config.yaml
encoder_arch: "efficientnet"
model: "contrastive image-text model"
dataset: "regions of photos with short descriptions (Visual Genome)"
train_examples: 203450
image_size: 48
crop_scale_min: 0.5
horizontal_flip: false
tokenizer: "word"
vocab_size: 6471
loss: "softmax"
embed_dim: 384
encoder_norm: "batchnorm"
encoder_activation: "silu"
encoder_channel_attention: "eca"
encoder_depths: [4, 7, 4]
encoder_kernel_size: 3
encoder_stem: "single"
encoder_expansion: 3
encoder_widths: [24, 48, 96]
text_encoder_causal: true
text_encoder_width: 256
text_encoder_layers: 10
text_encoder_norm: "rmsnorm"
text_encoder_norm_position: "pre"
text_encoder_activation: "quick_gelu"
text_encoder_mlp_ratio: 2
text_encoder_head_dim: 16
text_encoder_fused_qkv: false
text_encoder_bias: "all"
text_encoder_qk_norm: false
text_encoder_parallel_block: false
text_encoder_inner_norm: false
text_encoder_drop_path: 0.05
text_encoder_positions: "learned"
init: "torch_default"
residual_init: "zero_last"
optimizer: "adamw"
lr: 0.0008
beta1: 0.8
beta2: 0.999
eps: 1e-10
cautious_weight_decay: true
ema_decay: 0.99
steps: 8000
batch_size: 256
epochs: 10.1
lr_schedule: "cosine"
final_lr_fraction: 0.1
warmup_steps: 800
weight_decay: 0.2
Rows from block 6 of the text encoder, named by matrix and row number. Rows with one number belong to one neuron. Each number is 500 + 50 x the weight over its row's rms, rounded and kept within 0 to 999. All counts start at 0. Numbers have three digits each. After the name is the row's rms in percent of the matrix's.
# fc1: MLP up (text_encoder.blocks.6.mlp.fc1.weight, 512x256), inputs 52-103
# fc2: MLP down (text_encoder.blocks.6.mlp.fc2.weight, 256x512, transposed), outputs 52-103
fc1.2 102:508355503405442434414440597575525497492549444521404470459423512540484483483433542555518504458611529582401416449522442480453487521499571573493485512546432570
fc2.2 091:485474502466554459423596516479524430454484502452490491467551409481436415480435538544476397554491521508462446569503560470413537511492466478520464496490511582
fc1.3 105:459463478591466521475419484483530440461532493470569565365338607452578504499480441539495419520485572488470503394594464501429475443455489527433534429519449604
fc2.3 089:476509485560424471376565530526541583467465481485393498447563496470549480405493570511482541438442484454423513512552468490493481566559501493490444522500629560
fc1.4 073:495486570565489502480434562492534462491626499532456486509490555505507533513387522612576489496536423548506417460579437583485465459597548549512554477511443540
fc2.4 033:537494522520537474453569542502495507521446498464533446536544458463487493528510614470444527567483484474514495548493492486436542525503479598509492546454530509
fc1.5 111:455456492632462480397362550523573470480571541481457528445440572439538535518494510532517447447491431517452474460586520501495465416428566561434540449492405601
fc2.5 115:502548575546493507422491567481475515482493489386405493543600475493455460463488512455484468529465371393494506567552483500479456520503469449449526521479531517
fc1.6 102:390547496607568529536519493500493542494567557458555545507396575518503532566412484541473488505564462544560446538488498554449452388542526522485521538482431472
fc2.6 095:604500534489590468541402474515535522418378552492514446433491521573498507486524483433566466562444479583509569481459437525455408518480487488554418519547451507
fc1.7 133:455464554472439489574370473451486491485490575454507538504483507527590548586445470630520466421579528525515480445538500519366497469491561474542505435476476499
fc2.7 166:448525513474480419584496456452419466479453501485535606596513475406486428534569534493439406529460478441525590523449504426512521479464512575531461410500473442
fc1.8 111:458436511555471519395477526612491549591507480487522520559491466462520481578441490505597589459537497604499407443558486564490466420525522538450533551502538446
fc2.8 125:556405564462557431420494526466431447478509428533504444499522378563495489519484525526515498657495493544459495493563489483512459490545532445516481562505475538
fc1.9 102:421463554556546463535474478509551486521570530488496547537429543457521556535471440514489439408483522540513474475473421527502446420472502575475543492493441480
fc2.9 114:526528495549621447465497487504446520446430504541488424520553498599599526510524478436478575640485503570563559494610425518511393527514471426529471539548521527
fc1.10 053:556559542484466422513546436469540500567450556537411491453516574437519493592492438434443511559472510434405421497551446541525554578420428580565588439581561558
fc2.10 022:468572494531469532490483442501618519455509477445582453523540479477476340552488509461516512530446601482498436491511520491520530518421447426515488545486503496
fc1.11 066:554501561555479477453421564574537411579483460454478510421508470484510572446459451530574538536526404429478428562446517538525554517439458563501499460530444502
fc2.11 044:621529574563508557476495520530588517549536508460447340529558480537554535469543525522537563497503455425468467589509483495541522546497468465521532501523499523
fc1.12 091:462482494591547541398471481494528567500548492413520471552477550497447460559467535540588516541475495582520421455538453499515547390441567537525572524535481443
fc2.12 075:459443540554548461617426435482469514469502479580445508530467504561620457502492538543560461510545483495515551519509492486533462451472562462572426492509478517
fc1.13 120:490380483526460462506456534554555434547451474611441572508492469571636529498489441509559430515504437490523507424520433538483390497549583515482587452498482496
fc2.13 141:493502505571455508435593480522572555504420490491426471523587449401445484447518482501490470461423421477461526605477488450545535464512525526514498454505587515
fc1.14 052:566543608559539471459439433603550460573453446542476514415535609464486594580557498624441521564496518540543491484516545492379571471548439383549494466465549547
fc2.14 018:524605553565517434494355482529503516489521447506429467476557465514500523416485519502540514518500427542506453568529483510388451508468516553536484501601538546
fc1.15 112:499499491529557505491407452424522504445462542484579522539456449532478559483484523512475507549550560656485440494491456463466411477458542518491490450544405476
fc2.15 129:529570574492504459598497434480533432534481543449514553469470475417407389513529514491424384452545663513505451509451563497488480499380504568465542434528507489
fc1.16 050:536578463550511493475485557451508578418468490468537566513475445456584520468481410501581479427486419415514565432523405469520498500461471471536518485583471497
fc2.16 007:449613498525505514544417443380645473484467545471452491535533503450574511528487451476517580509426539451462503464485557475461464436463480379509503485483445464
fc1.17 114:500445440569396497547462539523450505526532519478506519489528557512623582574463514545544586481520473531533494477530496513438493443525491505514598456508504532
fc2.17 133:467504527439438476634445509476465389469431503489515598507509507404470383463509495520446342493472455395532574487416522512504504508472528567469486392443447492
fc1.18 113:576511502489420553475462565472548501541594499480441482439488497520439464538491507521597507504480554535414529422546470545502481469531473516399542589482548454
fc2.18 147:563552530613529489510447489439409521511545501617475541523420514512479508554576551465489481582563533464517552557455542427615415490493510573521472520541359464
fc1.19 121:449427495515448459540482487613600532551524436586417562489517504596523485482515408504573515440502518508447503443547424575501420508556544461418497556510524514
fc2.19 136:489505477487532539630511459556571542502488506539522475561533559594617491470482425421528512471533530576588525479474451584512425441507502367508474587490544452
fc1.20 116:496491471420441408561466489596568450482541533533411463505469524659526543508453456472534450430562499529469455513489417548476418543543520478525440494517493531
fc2.20 144:560535498436404494613526557559557524494424566485436587453488561471470443451501541503554431371473509465477537538385502535477475534458481578517420506501464442
fc1.21 050:506556535538449511441537462580558417558521561598416537440539568464409570503475504553426424542459509452553418411491534413527478469539539477512516541539423404
fc2.21 010:465594480551483497448518432500582475415517521383554504566556508497453380537531515418494432544407537513546500491517537505540543513418441503475500568527466415
fc1.22 123:515468484472401519441469532474507524505649487478536506438439572487480462576422479544566536473454521520422515384523468516526515459506513569445524509508531491
fc2.22 108:574570505581410543495497491550464494581554507616438565504477532415437464583564537505548448467506503430525541502457575513590504513531522608430587542486502487
fc1.23 051:545465542550547463435525559531464453570518491442509466550470574487442451561482549570443468503515511440430565523453492584518518500562627535576499453475500551
fc2.23 013:617459519506566508482441573545473525515527438570500532469451493500447568434510626527343438480544533482552502516487482513474551564508558641540509524536488429
fc1.24 110:484554577506482530501348496455570449439568544483562547436403547525454461475434454523531493519549591555508460489486513526512434475530469506425534487576499480
fc2.24 110:464446518493469393445540529512425556477527474559468532475459529530616547487544547544508540513472521487482581458558484483524474561582505491503434502539546550
fc1.25 098:452518525449518435502488465533513484526472588579484539559479570554575506540485392474488473443434442517549574495456469516471420493545496427488524488505532454
fc2.25 104:527569508499477469601547474483454487513488546473572551501473520419494466511497555487432468462533604481513492491490541464437583466441501570485501493452538476
fc1.26 101:456447559508503459459509518537501533530542532517596419465433547442525458621493513623510453456502554635508478443483443565419542532577507599525471493568473506
fc2.26 123:594571513536538498541303482463472474436437492578520551465425507520494468493532497461517509605503469474522566528479535532538394474496515502531468512559427489
fc1.27 084:448443526492465416493412520476560497506593471511425551446419575484545523529485510521525483434578500550455449399543488556438444516472492479502558436454451518
fc2.27 026:565538558625421441507454538531629488518517539614449470459504514528539471487495553518581492491492509458524511553418476513454487443526484490532482524531444519
fc1.28 106:491468468531531440490393454455490431468535549548564436541419485564567504543396465576478526573604539521513442452588421533448503482519575520472589442458425567
fc2.28 098:479439576495497567511432519503383483535518491544518423534458510551507508532535529534547506533557424441549516491505466511551587491540521510473491450452416447
fc1.29 130:468447537472507485439544548515578528516520548449510496542471483516499559559399491480514507528549544666493402504527488472422476485440534503509552501458443463
fc2.29 159:503514504492509448490600569457534529518476533514431501559603425612504531475478502422473456519526486555523465596456524442486425526451496419543505546456558456
fc1.30 085:453413500460378491478456563520555492531632467524474444504451576578597431554431476574603505461488525490494476389548471532507487495474547519425545434537435469
fc2.30 031:570448567549470534489454574528617519554577521542452468486529501489446443536454574554552495491543519534474486465454474529491468477492610513458533564506461497
fc1.31 117:512442470466377523587522529572625566598508505589490503515520600594514482510466477472579425389473534542492505503444473558493497464535496497423521509501464451
fc2.31 132:444458501487514517486553429491521475499543509527429499624641441574461430489480458491526399451487430464476517568495453453525556460517504433483493536476602494
fc1.32 091:560495464448347493408390476488523462487527569446457441544474543495433542582498528505535523403441559533487498463516415551433556547496559568455584464489542520
fc2.32 061:488575497610541590502560463486578564500529595552547402479519570498518479520500466449509584504551502468569525499473503520585578504496472405464514509544580492
fc1.33 125:507496546476447491473550543554559530577572516455515427499464459486505511586416494505545512495576545617452435498511450475439462524488496538496531495436509489
fc2.33 123:572562485554459461480580534446609612488436495493398476464522400529460532432449565464520492493537517523427436665435555436455444492454531498579479559526495497
fc1.34 050:521488575468467488506485559393439504529544514581477415527477444582578502448428429566525469520474547452475544577528519420428440514500470455533508494469470454
fc2.34 012:505543533492539486521407550494451421488547505556428548508532495578495511433470542530352490528521428493552485512503472502480432476503492653561471438541528444
fc1.35 112:334518530516532456523450503556513438453482479522503592529409512552566490499431426452477402478474456501482497409543450598511452502531523562390428425490375562
fc2.35 132:541486517492524442384534559505512575494479423477388472505574406460434538478474578448477599560499431471467481581510492486540404530478517500502504542540516470
fc1.36 110:492485509458436475432525511505519538533646551508545472431408547463501486573483468521525561504467560541473476468498516503471532411560514541487523544481531452
fc2.36 077:570589504616363491501509504561494518550485542631412555479493546413497466543549542494519452438504523420525573517449541512582481540530527583457551503481504490
fc1.37 053:486565525502455503511430450465514508560510458540531494571465417503432587573516447430432466447495474566507426571464559444436470440496518503514513544433568545
fc2.37 013:464612519542519513527487485510552565530562479399449467476555543512525462538493489474596470502526562437454433580509548477496474459461463453537499498537560526
fc1.38 117:440497482473522492532535536597604489504502502484401503515532492537519505532436418498519497449597488533509428481442489534485473365487435409488440489466420435
fc2.38 140:603577510536494536462428477458451412490401447454467494472496419479455499467557532487476468586470497429524474556533608483542432584437466555519533511512446546
fc1.39 113:491473459526525487530474489479453461415527524500467485520439468588574551528346443487531494529537443537495427485451471492405499396446511412553470531493414523
fc2.39 137:466445518511459528401514530570480452523465525617421505545582498505538470523595490459473422482435481497500570484583444489654461603574575472401528441451542547
fc1.40 091:481423446557424407375483575446520477441516500539511595498423430512551416513463432458484539494520483565474442466486449450437484446491547560511477485532536511
fc2.40 067:533515536581355489501423549442511495515473502425446460508558441409436474499450519483501437484547559454474455591458488439540485515394529528495575495505450502
fc1.41 098:523443458483441542493497597527541445510553471485522495485554540483557519537443403466552552481468467526552461426487474522484480483503413473430549531502510462
fc2.41 106:516581464506526514497409411513412423450488516502507490574527520469452499545589528413509472548422422404547621496500473477570470541466433579509475461554490449
fc1.42 097:433428431492510424461492575516545531490481504530468542496482490550514574551377501542461458475594486613444406494521453509398430434454550521527487438499495443
fc2.42 080:506547474506525460569560480629519463582480534588438464583596500553525507560523462477505434434496439506608499585416526560534425509476428465485549553490547482
fc1.43 122:442506518514416448580462531516523411528533512449434527424475553572533520506453469539576491379508566513483447480500496572407504425410482439518507467578459594
fc2.43 139:499547505461466519668436479493496426468456491455480553505444555480481467477585531502495444459521586423516535459488489546499452594362500541488480437539349467
fc1.44 110:536515551522357517378508576498505522597657456508458534515515540493498493544479427516561561503475529529491448473494496514522470529539475494472598576474533483
fc2.44 132:535553469523528430439388480489403457434504462533450543547497446511476538505510519388491547582520488442487557564560441449563430531466462609527435469566428479
fc1.45 049:540494468479422538447453447561552478439593453561531523451531519572521479423537564498491554425519548498458512552462504554461568542518508442583546463444416520
fc2.45 007:456541563531468508482474500502542497546518507475476464490559482525622450474470476523497529495530406462438416546478512504385468476495458480522466491437469540
fc1.46 105:542499500438422489490352583485527494534511481579473515450520522571579485534412511542533516513573485550526468461495527568470453525571597513502517525422498532
fc2.46 123:469408572523525503580513467505520558579554468547510525564474470496590469570533573585466455479613588536493477475510541478555482493456632471503520493489496474
fc1.47 102:526438538454372481472480562541562474526577495501565491515490524535466514548468494578537491457451447464430481435430526507448545545563470537496572507520532452
fc2.47 115:549618409513478577543429427492497516462489480463467495582545504498419506515590548391507520517453443412471509532530494485516613547408493544512531467550442420
fc1.48 092:522439508515427501459398516491481425461497474499501560535437506509540472492371502551553459563542498595505501429529486534492443486444640522487504471494407482
fc2.48 085:579529535453432524507413509459447449510501545538431455567542444554486464518552575498530422484550519476474500529544530443546578604463513532504502464458433466
fc1.49 095:461399466430441528392461519569496424532479517559569457499549547567539439529454410528584523522479494592549533435597430532504525523571466541453526479546552422
fc2.49 103:508405522349506464630600409503590497487434513508514494525526488487449431471505570500492356427440472452451510492373468466470562496444475539565370470501479422
fc1.50 118:498488476485497477417516592540483514524533567495422451516521476562584538562463490518489501526597536637527482525523457524510458552493551501497457444508418526
fc2.50 124:404481490508448585541526541555634592551476500487465459588593493531560505520472470473533488421544493545551420534540476538517500515405569437507515474496505382
fc1.51 051:467498488438420516511501572460493590594469522581455421521449447479536554424505527566477440541572531435479445419547537506526541447476439424475466578589431567
fc2.51 014:488567522469520498506505518491494485508521523445520568561602496528534424454503556459509562537562529383447556543512489544549478558568511586535469613542534425
fc1.52 114:512446528554438476504433514591532513472510492565484468438444537539553489453438422489594405486441434526454497501481485528459485477522517572467470489448419505
fc2.52 104:526581428536535553626576448567510510485452542578535467440409598538546476500515505495546485461503476443555520524420533538554508487537419530540438530510516508
fc1.53 118:402522521499480500482448506574553459537546489557454458555522533503510466556492449559481465428516452511491472534464505553531472497521529570467552483470426519
fc2.53 133:570451606497477543515506551516519493614534440394461532584554460445524564476536528511415524455529541522500421507517521488553415500411567542467589496424545478
fc1.54 096:414516508582485433558519519485522437533537506583432480475466533587638547537429495481449489513541502496544473496469474491512520435477518451559552459501489558
fc2.54 097:464498540557524513429453463476416474480537463541533465430445485491421456470441512459505466545482501500455472414554490523531520447574487547397471569492469577
fc1.55 110:529452554472434504476408589542454482543479501444553468536456525512430554559413462499504499480522483583540483503498471498494412414567506486502567562453477466
fc2.55 091:486470492491542541416458439487429428408449475523498484434525421538508438462482487509493417591476441538467525495615496506515518491578559407478509521472505644
fc1.56 110:454436473513465522593511553495500498610543504515422505569568523552524484586507534590626469499519478523492473502433486463501534413497439467545553512519481471
fc2.56 129:448478523437424474451577510541437478559552452325481551514569480373423486510501549554456539412489550456446440481556494509429578495489483581400515482428584536
fc1.57 047:538479544479486502553496552416528463471423418484595420488574530454574511423500565517406491484489474578492537445500523553495464491539552505523465535440572564
fc2.57 008:575480536486475536447451529461472524432472471620551512457463520451533490446497511579446452527519426495500484501453522478441491531468536603538469412483571473
fc1.58 106:475484543565468492449464550591559516560511583446477484405391601439463529565475490464521495466487487571502439519441522551457451529484484564373507506550422554
fc2.58 101:492544515540594452542422490482537552457489555454476488477482572559521518493498500456516483516445410506490551462477434527422475447507443487513458508567456522
fc1.59 097:484446472481467456409504610615588416575546470531438446492560522502472524586467432573550497464500525483494500480553418498449539508528494492471526452488480528
fc2.59 080:479556505595466487560386382462490470466516461567508494503435508451487489467498479461513478549492439374533552492470467479600495451514501548495507482507453481
fc1.60 076:401512551565523422480516558499561454450485508540448563540508549521577466537418426537564496507496520593561543518460387530497483406579528487499528465429481526
fc2.60 030:516526535510503424594535526466560471472463561518585535479521529503504502505515484480468466535494548460562578529372448508494513428534481509539523442514508498
fc1.61 109:457460514467403421553282490500461457470501495516370624506508524538566436509533491551517398394541528434458507556511446519534490553494565478482494411505433527
fc2.61 123:483428499428619462453573518559517528477449429498532402489548400503506512474458495493446537592507473583517449534524524537535426537495502466515433549522532489
fc1.62 101:510432508497515459446521519517486468578595449549426430577472466555433546569500525525553469440556548463490439513523494440460490534471515600477574561515425578
fc2.62 112:399439545554481543545494575464472480467447546375548529487519558443533431492447528588469402458459486500508532437472493505434516477538520569500490465440506539
fc1.63 076:425425495540427461458423502497476485475565576521471510473401502483604536567441405503549471523534517520441427500625397537451492434486516513444562473507469486
fc2.63 020:587489537585510412526485505500567457510517505572511455483483475496530485502475502542515481575525523494488484508419447495426511381524488527536502516535427563
fc1.64 129:535445516539427399426430585464494485502558558496484532562535504511547477562501505539513585527571604495469498525572498467513471469517532495529512512532549540
fc2.64 143:515497479421492552519563498587588549564482457520489391503497518530471517446587522458547581446451470485505461482421500560532499594489457520471449523548487393
fc1.65 051:555450545459459499529529488522448470432548449452542523600467573563537520537512476494546488444529431498480507411418520439564523517479555457567447416481423556
fc2.65 009:473463508499569446550350524474484363495497515508407429469547461563610511452436505532481494527530419479507472467478497506418465434506507538548457476411478525
fc1.66 049:494458528515477513532469447485495530606496567496505543503488562469463497463522566509500557587475473485411536507420407580409482505424469471575467488512471456
fc2.66 010:505499505526561511503446551542437486545519495465450549524537504537498531421515573474467462468508415536533517473523486517509523531508544608505532528506428492
fc1.67 127:385423524480489353454490518435487394489578533444532540494473479541500496494444456547486460544518523516459443437498378523447506498533489510486486447600436515
fc2.67 156:554600492553546465438442531505514445509564480425546479405479508438455482517496440502502605576543655496543447514528542547469412516457405542464546501582446562
fc1.68 099:454430548557393405492403534518512510501513456463462509432409512534502505466462504630515435408497559485377451479540512504421501491451549579533498494483401593
fc2.68 096:667587531532517527520434464486549523498470497493480382488549455501425496470511503402528544571514452435516489610448522505526479508428487507481512546529449483
fc1.69 106:500471534590469495498398535554560476515541452547407553434400509505470507475455512498530438444573589484446452471468475501521443516507512547478532550495397585
fc2.69 127:461534502569550553550535458468408474545545463531539542590547496566546443484480491471448480543510456469596509480493519493533537391546474421483535585409601470
fc1.70 115:460401598453479490506431490451454504508518514552423460546482462560561543552447511587563485456491435509507548491549449525540485496553616628530479425463371454
fc2.70 106:457444444536512555520506492535444458509490502594504416533472541582643561556549523539510503516504518537539465385646483534569541554493536498506538472485446551
fc1.71 086:516447436493433475424444518552570455493545427522442538475422522619485510482459434516512550471556557484419510503615478454507498446476466554475422539542479468
fc2.71 053:602587533557509471618476418492444424509486543471522433543516495424375448565571567497511460498474530451505489592408515447474507463390443535525501461524442490
fc1.72 121:450537542498522494428363494497498451512518551496530518406420596478532428494512422500503496513482512491476522366572503637501499459515487492359547448617432565
fc2.72 139:520478518487403462343569541451466563484469498455399476502569401439422492465503558477497501509452474511393501583514469398520610515534527553523506466484599466
fc1.73 108:451508517529441523531436531584577525573578525501398561432447537541589481552492515601532433453514505458459438448484476578464491440484577508459571431504468518
fc2.73 115:411537450515456644594498443505493471535521529490518610541542580469501458507548533511448424428469525424553548444491584534507550512470548433433542517406531499
fc1.74 124:525432549502528513520394490425542485464587473531618497440387519553521490554397464503506442559533492579468490432438487519430391365515474496481488502494446519
fc2.74 128:560478444477504513508465474514550474468463553516459441513521474560454522517432461455551476487494492599524467513500481520492404531458492433531488610485505531
fc1.75 114:492418514552449465528382525529520377548553555520418529474463551550536506563504444569485445442490543479453524424518490552441448483474480480435546463522436598
fc2.75 117:568477455509485520605371472499468363463460454491476476491455506551514570434556515480516511526480537469507492414588463513463468584371505460510512472498371565
fc1.76 100:407482526449528450470439510561523547531575555487505495556432588458477458570476432607556538476516459644486489463472465570477526497511535519530502511533461436
fc2.76 106:535481597493545499566338485465484469481485457530504552501451476540509460497576526537507445574529490462490542540490508494538416497448552522521440461568364473
fc1.77 112:488437546453449407484433505513530477533570454481385585523460500621517544496379520484513440463594442499472461485488487510429504527495515503520529505482449459
fc2.77 128:409479423474452470484517500518585559470537528502436494465520495483467488464380538555526497405524411431419458541457465535411660507519490512521481478560528507
fc1.78 113:473489613465511478450449550428541546504584503390571501519460510508464562570476509530494484535580540558520414535501495513404459416466543518473561504453495453
fc2.78 136:379520515488569448454591522403502540478531554491524542535527430523486453518426531468401424520540529581481417553505537399478507453478520477507471478465563476
fc1.79 050:523566556491516579580473456444569417459533437564480511569475528566541531472480498535590467464485489574409549591506428537509517488525496493530536433537467515
fc2.79 010:520534518526563516493432524476619491522579555452470596572497499555581469538533522492500581476523455570573522518457511524421521482492526452494507546426492493
fc1.80 138:345412526509428428527471527503489407502564570531520502453402516514580402501521463656534433458547516489486574497459474496429581449527489585432506412530353509
fc2.80 175:382458553419441480534499515533465503529512525557460489605587496489573447568574517589488427426538480442518600535494466523550551596562573467462497395483499419
fc1.81 077:483389563422505399449430510477474497515570565444530542500451486582581491489388407486546484494557502567457433447501441597432420379456549545477565502466490544
fc2.81 027:559508530579511466577548514537569393532562527575497445480475492531547471502473477547549439522521509500501440476468504515421545426504453488508514532474451609
fc1.82 097:483479560432485442511412493518537489485543522391514534542471511528518536465508448544539505477547524515470525468562421502497488533488521554476461469536388515
fc2.82 070:425446518472511423397514520560474430472476506444516482455483450400445457458429446505440482447519561584479453503559435501470507532508524582431478428446541585
fc1.83 110:542386518471411534507539573488514487542494523551610463544484461489466554578465464529558450550497538509526489438401508507421484517576538566542555524450491460
fc2.83 127:538528454519487552597439423591615573498433479522523486493499532437482507465525481428476483473457457429537521519386495549488499514471512556532512502560487468
fc1.84 103:503527514441510534462424497414532514428520543373608566487462457547459549511381463509495526530501513580495509470472441502388463383455456498531469462485451443
fc2.84 095:507569483469440503541485450487544464531518525434470531465468453412361411523493536504503384406507541497428416507467633496468557524441531569480528489471518504
fc1.85 114:442475553469570521388444572454454385472543567444552528533439508484503476599454415575453548559529601572494427474517442496436496491518477488483569439549442475
fc2.85 126:454416494517498455482487494499403466430435428591511426448475467591557502425491485484524517612447405428518546453543430513562473477596467461508433523496507567
fc1.86 108:416387502575322514432469515506593479541554497540451444488488558502589507545503384550528536518496447502503493464458431573442456483509456441439573475530482477
fc2.86 102:473546414530589558489420482555466458454461495504479466560542526487516543513497484451485520557475320448594517514524502547532507540468447529508496492469471453
fc1.87 110:422447439476386414412496585548455438501565451568485483542530521581581483513474395492497542496491552479499506449557396565537470555597518423473494483434534526
fc2.87 108:505587411570495481510432415553566454427490520464551448426498559421528474461493389433503572524497625492560529480510466563493431522452424520492496478575516537
fc1.88 108:476473481478490431544454576576551503575543462505454566517531451501621525548517479525494490415573489500511405490535492523471442502434535476530603484427491480
fc2.88 092:620570520500520396571585540552532499536538462435545418460504502524514484476523473493543588486507610465517437550432532512413415518454342515546452588565505518
fc1.89 122:453518580491495477536453533510463530578537498510541560524501465528616558560463455561467518491566555581542478450541461552499404393496593503502531498447543497
fc2.89 124:588448532430579488521453465501525535530558412510509504504444434548513557495516557487520557534553521562512468477498582508543360552476563453512463617487518490
fc1.90 125:550450480522468467570513513493556550541509480544352547561532471539534473466434516538556511408529452519422465540442469466467522418436535511494488516438486478
fc2.90 168:496494569469483468461406503486437367449451502515456570464497484411490472490544501520427394552509490453507604492556512537603421582542561601415520421497418570
fc1.91 058:567489568523492454479486479552472526461443555476416519466500515441493496456401367605460419517574425469383500453445434506439526566540511541564571494524518550
fc2.91 023:617553525598525492492488486528585488539513522482387392529544466560606529450545534452493525525498460470510494571508469488537503509488496488520532516542464491
fc1.92 108:444479561464459484529452514558497469504488568517548432507527571505570441549455454524519427506543548530490502443468503618481526481521471537430505499469478454
fc2.92 118:474446594505588507576523424395506570504496498485555525529432520502526540479552615500422458527525522512522563496428533448554491478462562470530451473549495469
fc1.93 053:525455536572475410558423547539463507530429484441635522482512577535544590441409503487477420447481543431419492492510488439515494510444435426563513459482442544
fc2.93 015:560598509573481462515519465516621510486465519461447411519578486501528502495550554426514508537467602458468510559505473496531520507468469543528509585578470501
fc1.94 072:421520456516463562507398560539523520496529555459443560462421495504550442499449421511566487433487438569499432419556406489382575480494517515405515533514433483
fc2.94 020:560609529594561537538452524494676483530471595526467497529553508517573467539534583473608408507502489469503501534473590478453526477473510496551551504560445517
fc1.95 103:488456507509493465501451557489521393430558519395543524432487517399492517533399521539458546464537600512510442485458442446407528499490494546476478360488378572
fc2.95 106:507518482583455535526479440527471467519479465537502501474508544473467399486597505519485469471456634489505540432513524540550473518457523507440501518573501503
fc1.96 117:465465529452306476505537532535578572525567518498364499467486593498516454536476542514599476370471532513492498455434433536446517481479498526460469434514481431
fc2.96 118:542434567436537536514446502536426394487488524495488405522542502516435483514499434513506397471538517530567533529478464515560431597468493500460489488470444528
fc1.97 048:523462518427452501454510469527451559492523460497565465455507502441492557559477459537504573530560441483475534484422491549555508418419468386486460422448477439
fc2.97 012:498564487547468586512484579502586496470551509522574468554518475522545347542541485448545502570488584531502405571532459478557476528487477489445537477515526451
fc1.98 119:483441551552527533495442535422504502490525519422565482490376544580498501518396477545554528521593529560515435490467483477493427428495503496456479534467409502
fc2.98 117:545496477486465446484519523529580498463503587519416438429533484549488493490399467526565476431549526549475471566479479522464437545497473402516453573531566579
fc1.99 117:453394496490426493554443594523518498557596510494500554495459536554539560569430481589503450462516436511508488488474457507369582497481617516489522468453474503
fc2.99 125:524518561604531432486476444501446517477452514469470509500546473428429449537510512498465467588465504480518577571457421484501446408531486585484499539579467550
fc1.100 103:506423503538449489514534526493475515515583542387592487464490492602442511527487518558530560484494563478445368450463456526390559462477486449477487547512473453
fc2.100 085:385579515540493543523543430443469483575592452458507533549482504480431445516531545488472516457539546449520488475463521513488596443492473517447506475503524438
fc1.101 076:450412541545407491448465481475566469502545474484461525470377542540563519564442458506527480517492478607450427458514465591413464413491584495476483433567462579
fc2.101 023:530518504566558457501508533515667486485533545549507506498496489518514471497465527513527481522505506546479460503494453507410510426477488518532478499522422573
fc1.102 113:476498488430479441551384468541479378495535516449474497563462477489514567555486445493488483410509474549494413494517466570428487549434502571495542381474394491
fc2.102 107:520600480535541612510506454530513539570620545487503431589566573525487481572542517500607594438482441509561502513470511515499595427493398430493529552509559404
fc1.103 124:466428519451447442473581587613577497628544508444404512522514477538429496553524463538507508345545490480459483542454401537459490522419451569440469468542451465
fc2.103 141:517568475585518570472447445414398512455454453487549522530496505499553558466575563433449575609441488439568564496579532443575510522524495506532521505472556519
fc1.104 071:413384554465420416483454538513539493502576558516424583521403554492607474524383483581575530537536472574516463489552392570490397457500480480479496488511420550
fc2.104 016:604518510582548466478438511500567462507484511563523476489492482492491510540492562498519509572509481521517481580454524479479530465492512534564501564504453566
fc1.105 133:401497537509449554492440498430465443513527586411605491505477561516478450605452431542570501475481497526527541442533466527399577346539451410497565454496520464
fc2.105 182:536556557544482581366550560477553576530578517445508428483575533493444433444507499418543557524425498486443482541519501494509573449531473425409508532537549463
fc1.106 129:407457468484472476552465468519483480491491431496495543515460507626524497496481484502490548471475515499498468414565397530526439478487558493485451477482427487
fc2.106 162:481550530537447522599560563513550510574521501420496571557506554451516501471476462450462475426560544505563428510455528519451483479413505525452557483388455468
fc1.107 109:487439388602490542456473432526533473504487484564419517497475486482474517560439515473524477518502520563509506489532408491514486416414539508506492458497390488
fc2.107 133:443424422565515495518473405598512495514538512663447533546500529498586508552530494552522480455475463501469552471555434497581502455509584454484512463512534583
fc1.108 099:477474512527430517501479534499549443544627559466470513488509604508544549554442474511574478397500569510463507380552479535451435466464471425411482470520489598
fc2.108 067:500483537554488502600363452491471361484470455538430488509485490525546508416543503486475476521515505450518539465579438521522428529423541429454509459477364597
fc1.109 088:387415594510419379515471556496514520505548578409554464470450483582595462591445415572531450505568524567447496438526374561483453493494514494470508497511488494
fc2.109 028:508546508529515375477466501493604474463514595627471515426443486525471440530442477501591430535540523526472482548413466498440462445497471533517420513549376526
fc1.110 103:443491467414474504525390485467527397504484537427579519420416555495432508524375397467493447487470540555439488439487498540457480486487493552436503453407449515
fc2.110 069:555551407440450404529489488517509505481469503553494575503524494458418489519497446474530554503463505484552540520427495525411509469498442557551507555506558397
fc1.111 113:438491510445507433538440493502522419475515528569486522424379559499578560494396387544502474470517582551444523475438457535442423393545468477471488502506484529
fc2.111 113:497602555486539438511511545440528479495494510455537601440470526457437452434473500447443484523476510458557544516372538520433430418520392559500470523534490457
fc1.112 103:529490533428449433507488587597601494472563501586483545466466456566470458462494529478495444474451534528392455446472475499425426493535553535403420515555498500
fc2.112 125:515561535504506512517503461491331500508548576487462437596546538490533527565556515507517536484535459471530554579557476432611522481499477538479516458489512491
fc1.113 122:439500509602518524497499502563501513529471491523545467501381516464538516519433478516538433543499415533489474466519494568449500451571452551487475500469374542
fc2.113 118:471484450478546440498615487503540566448466489466534351470493488520491547481493505503468604518488451497524498514433433521483483544494445510562473471600568465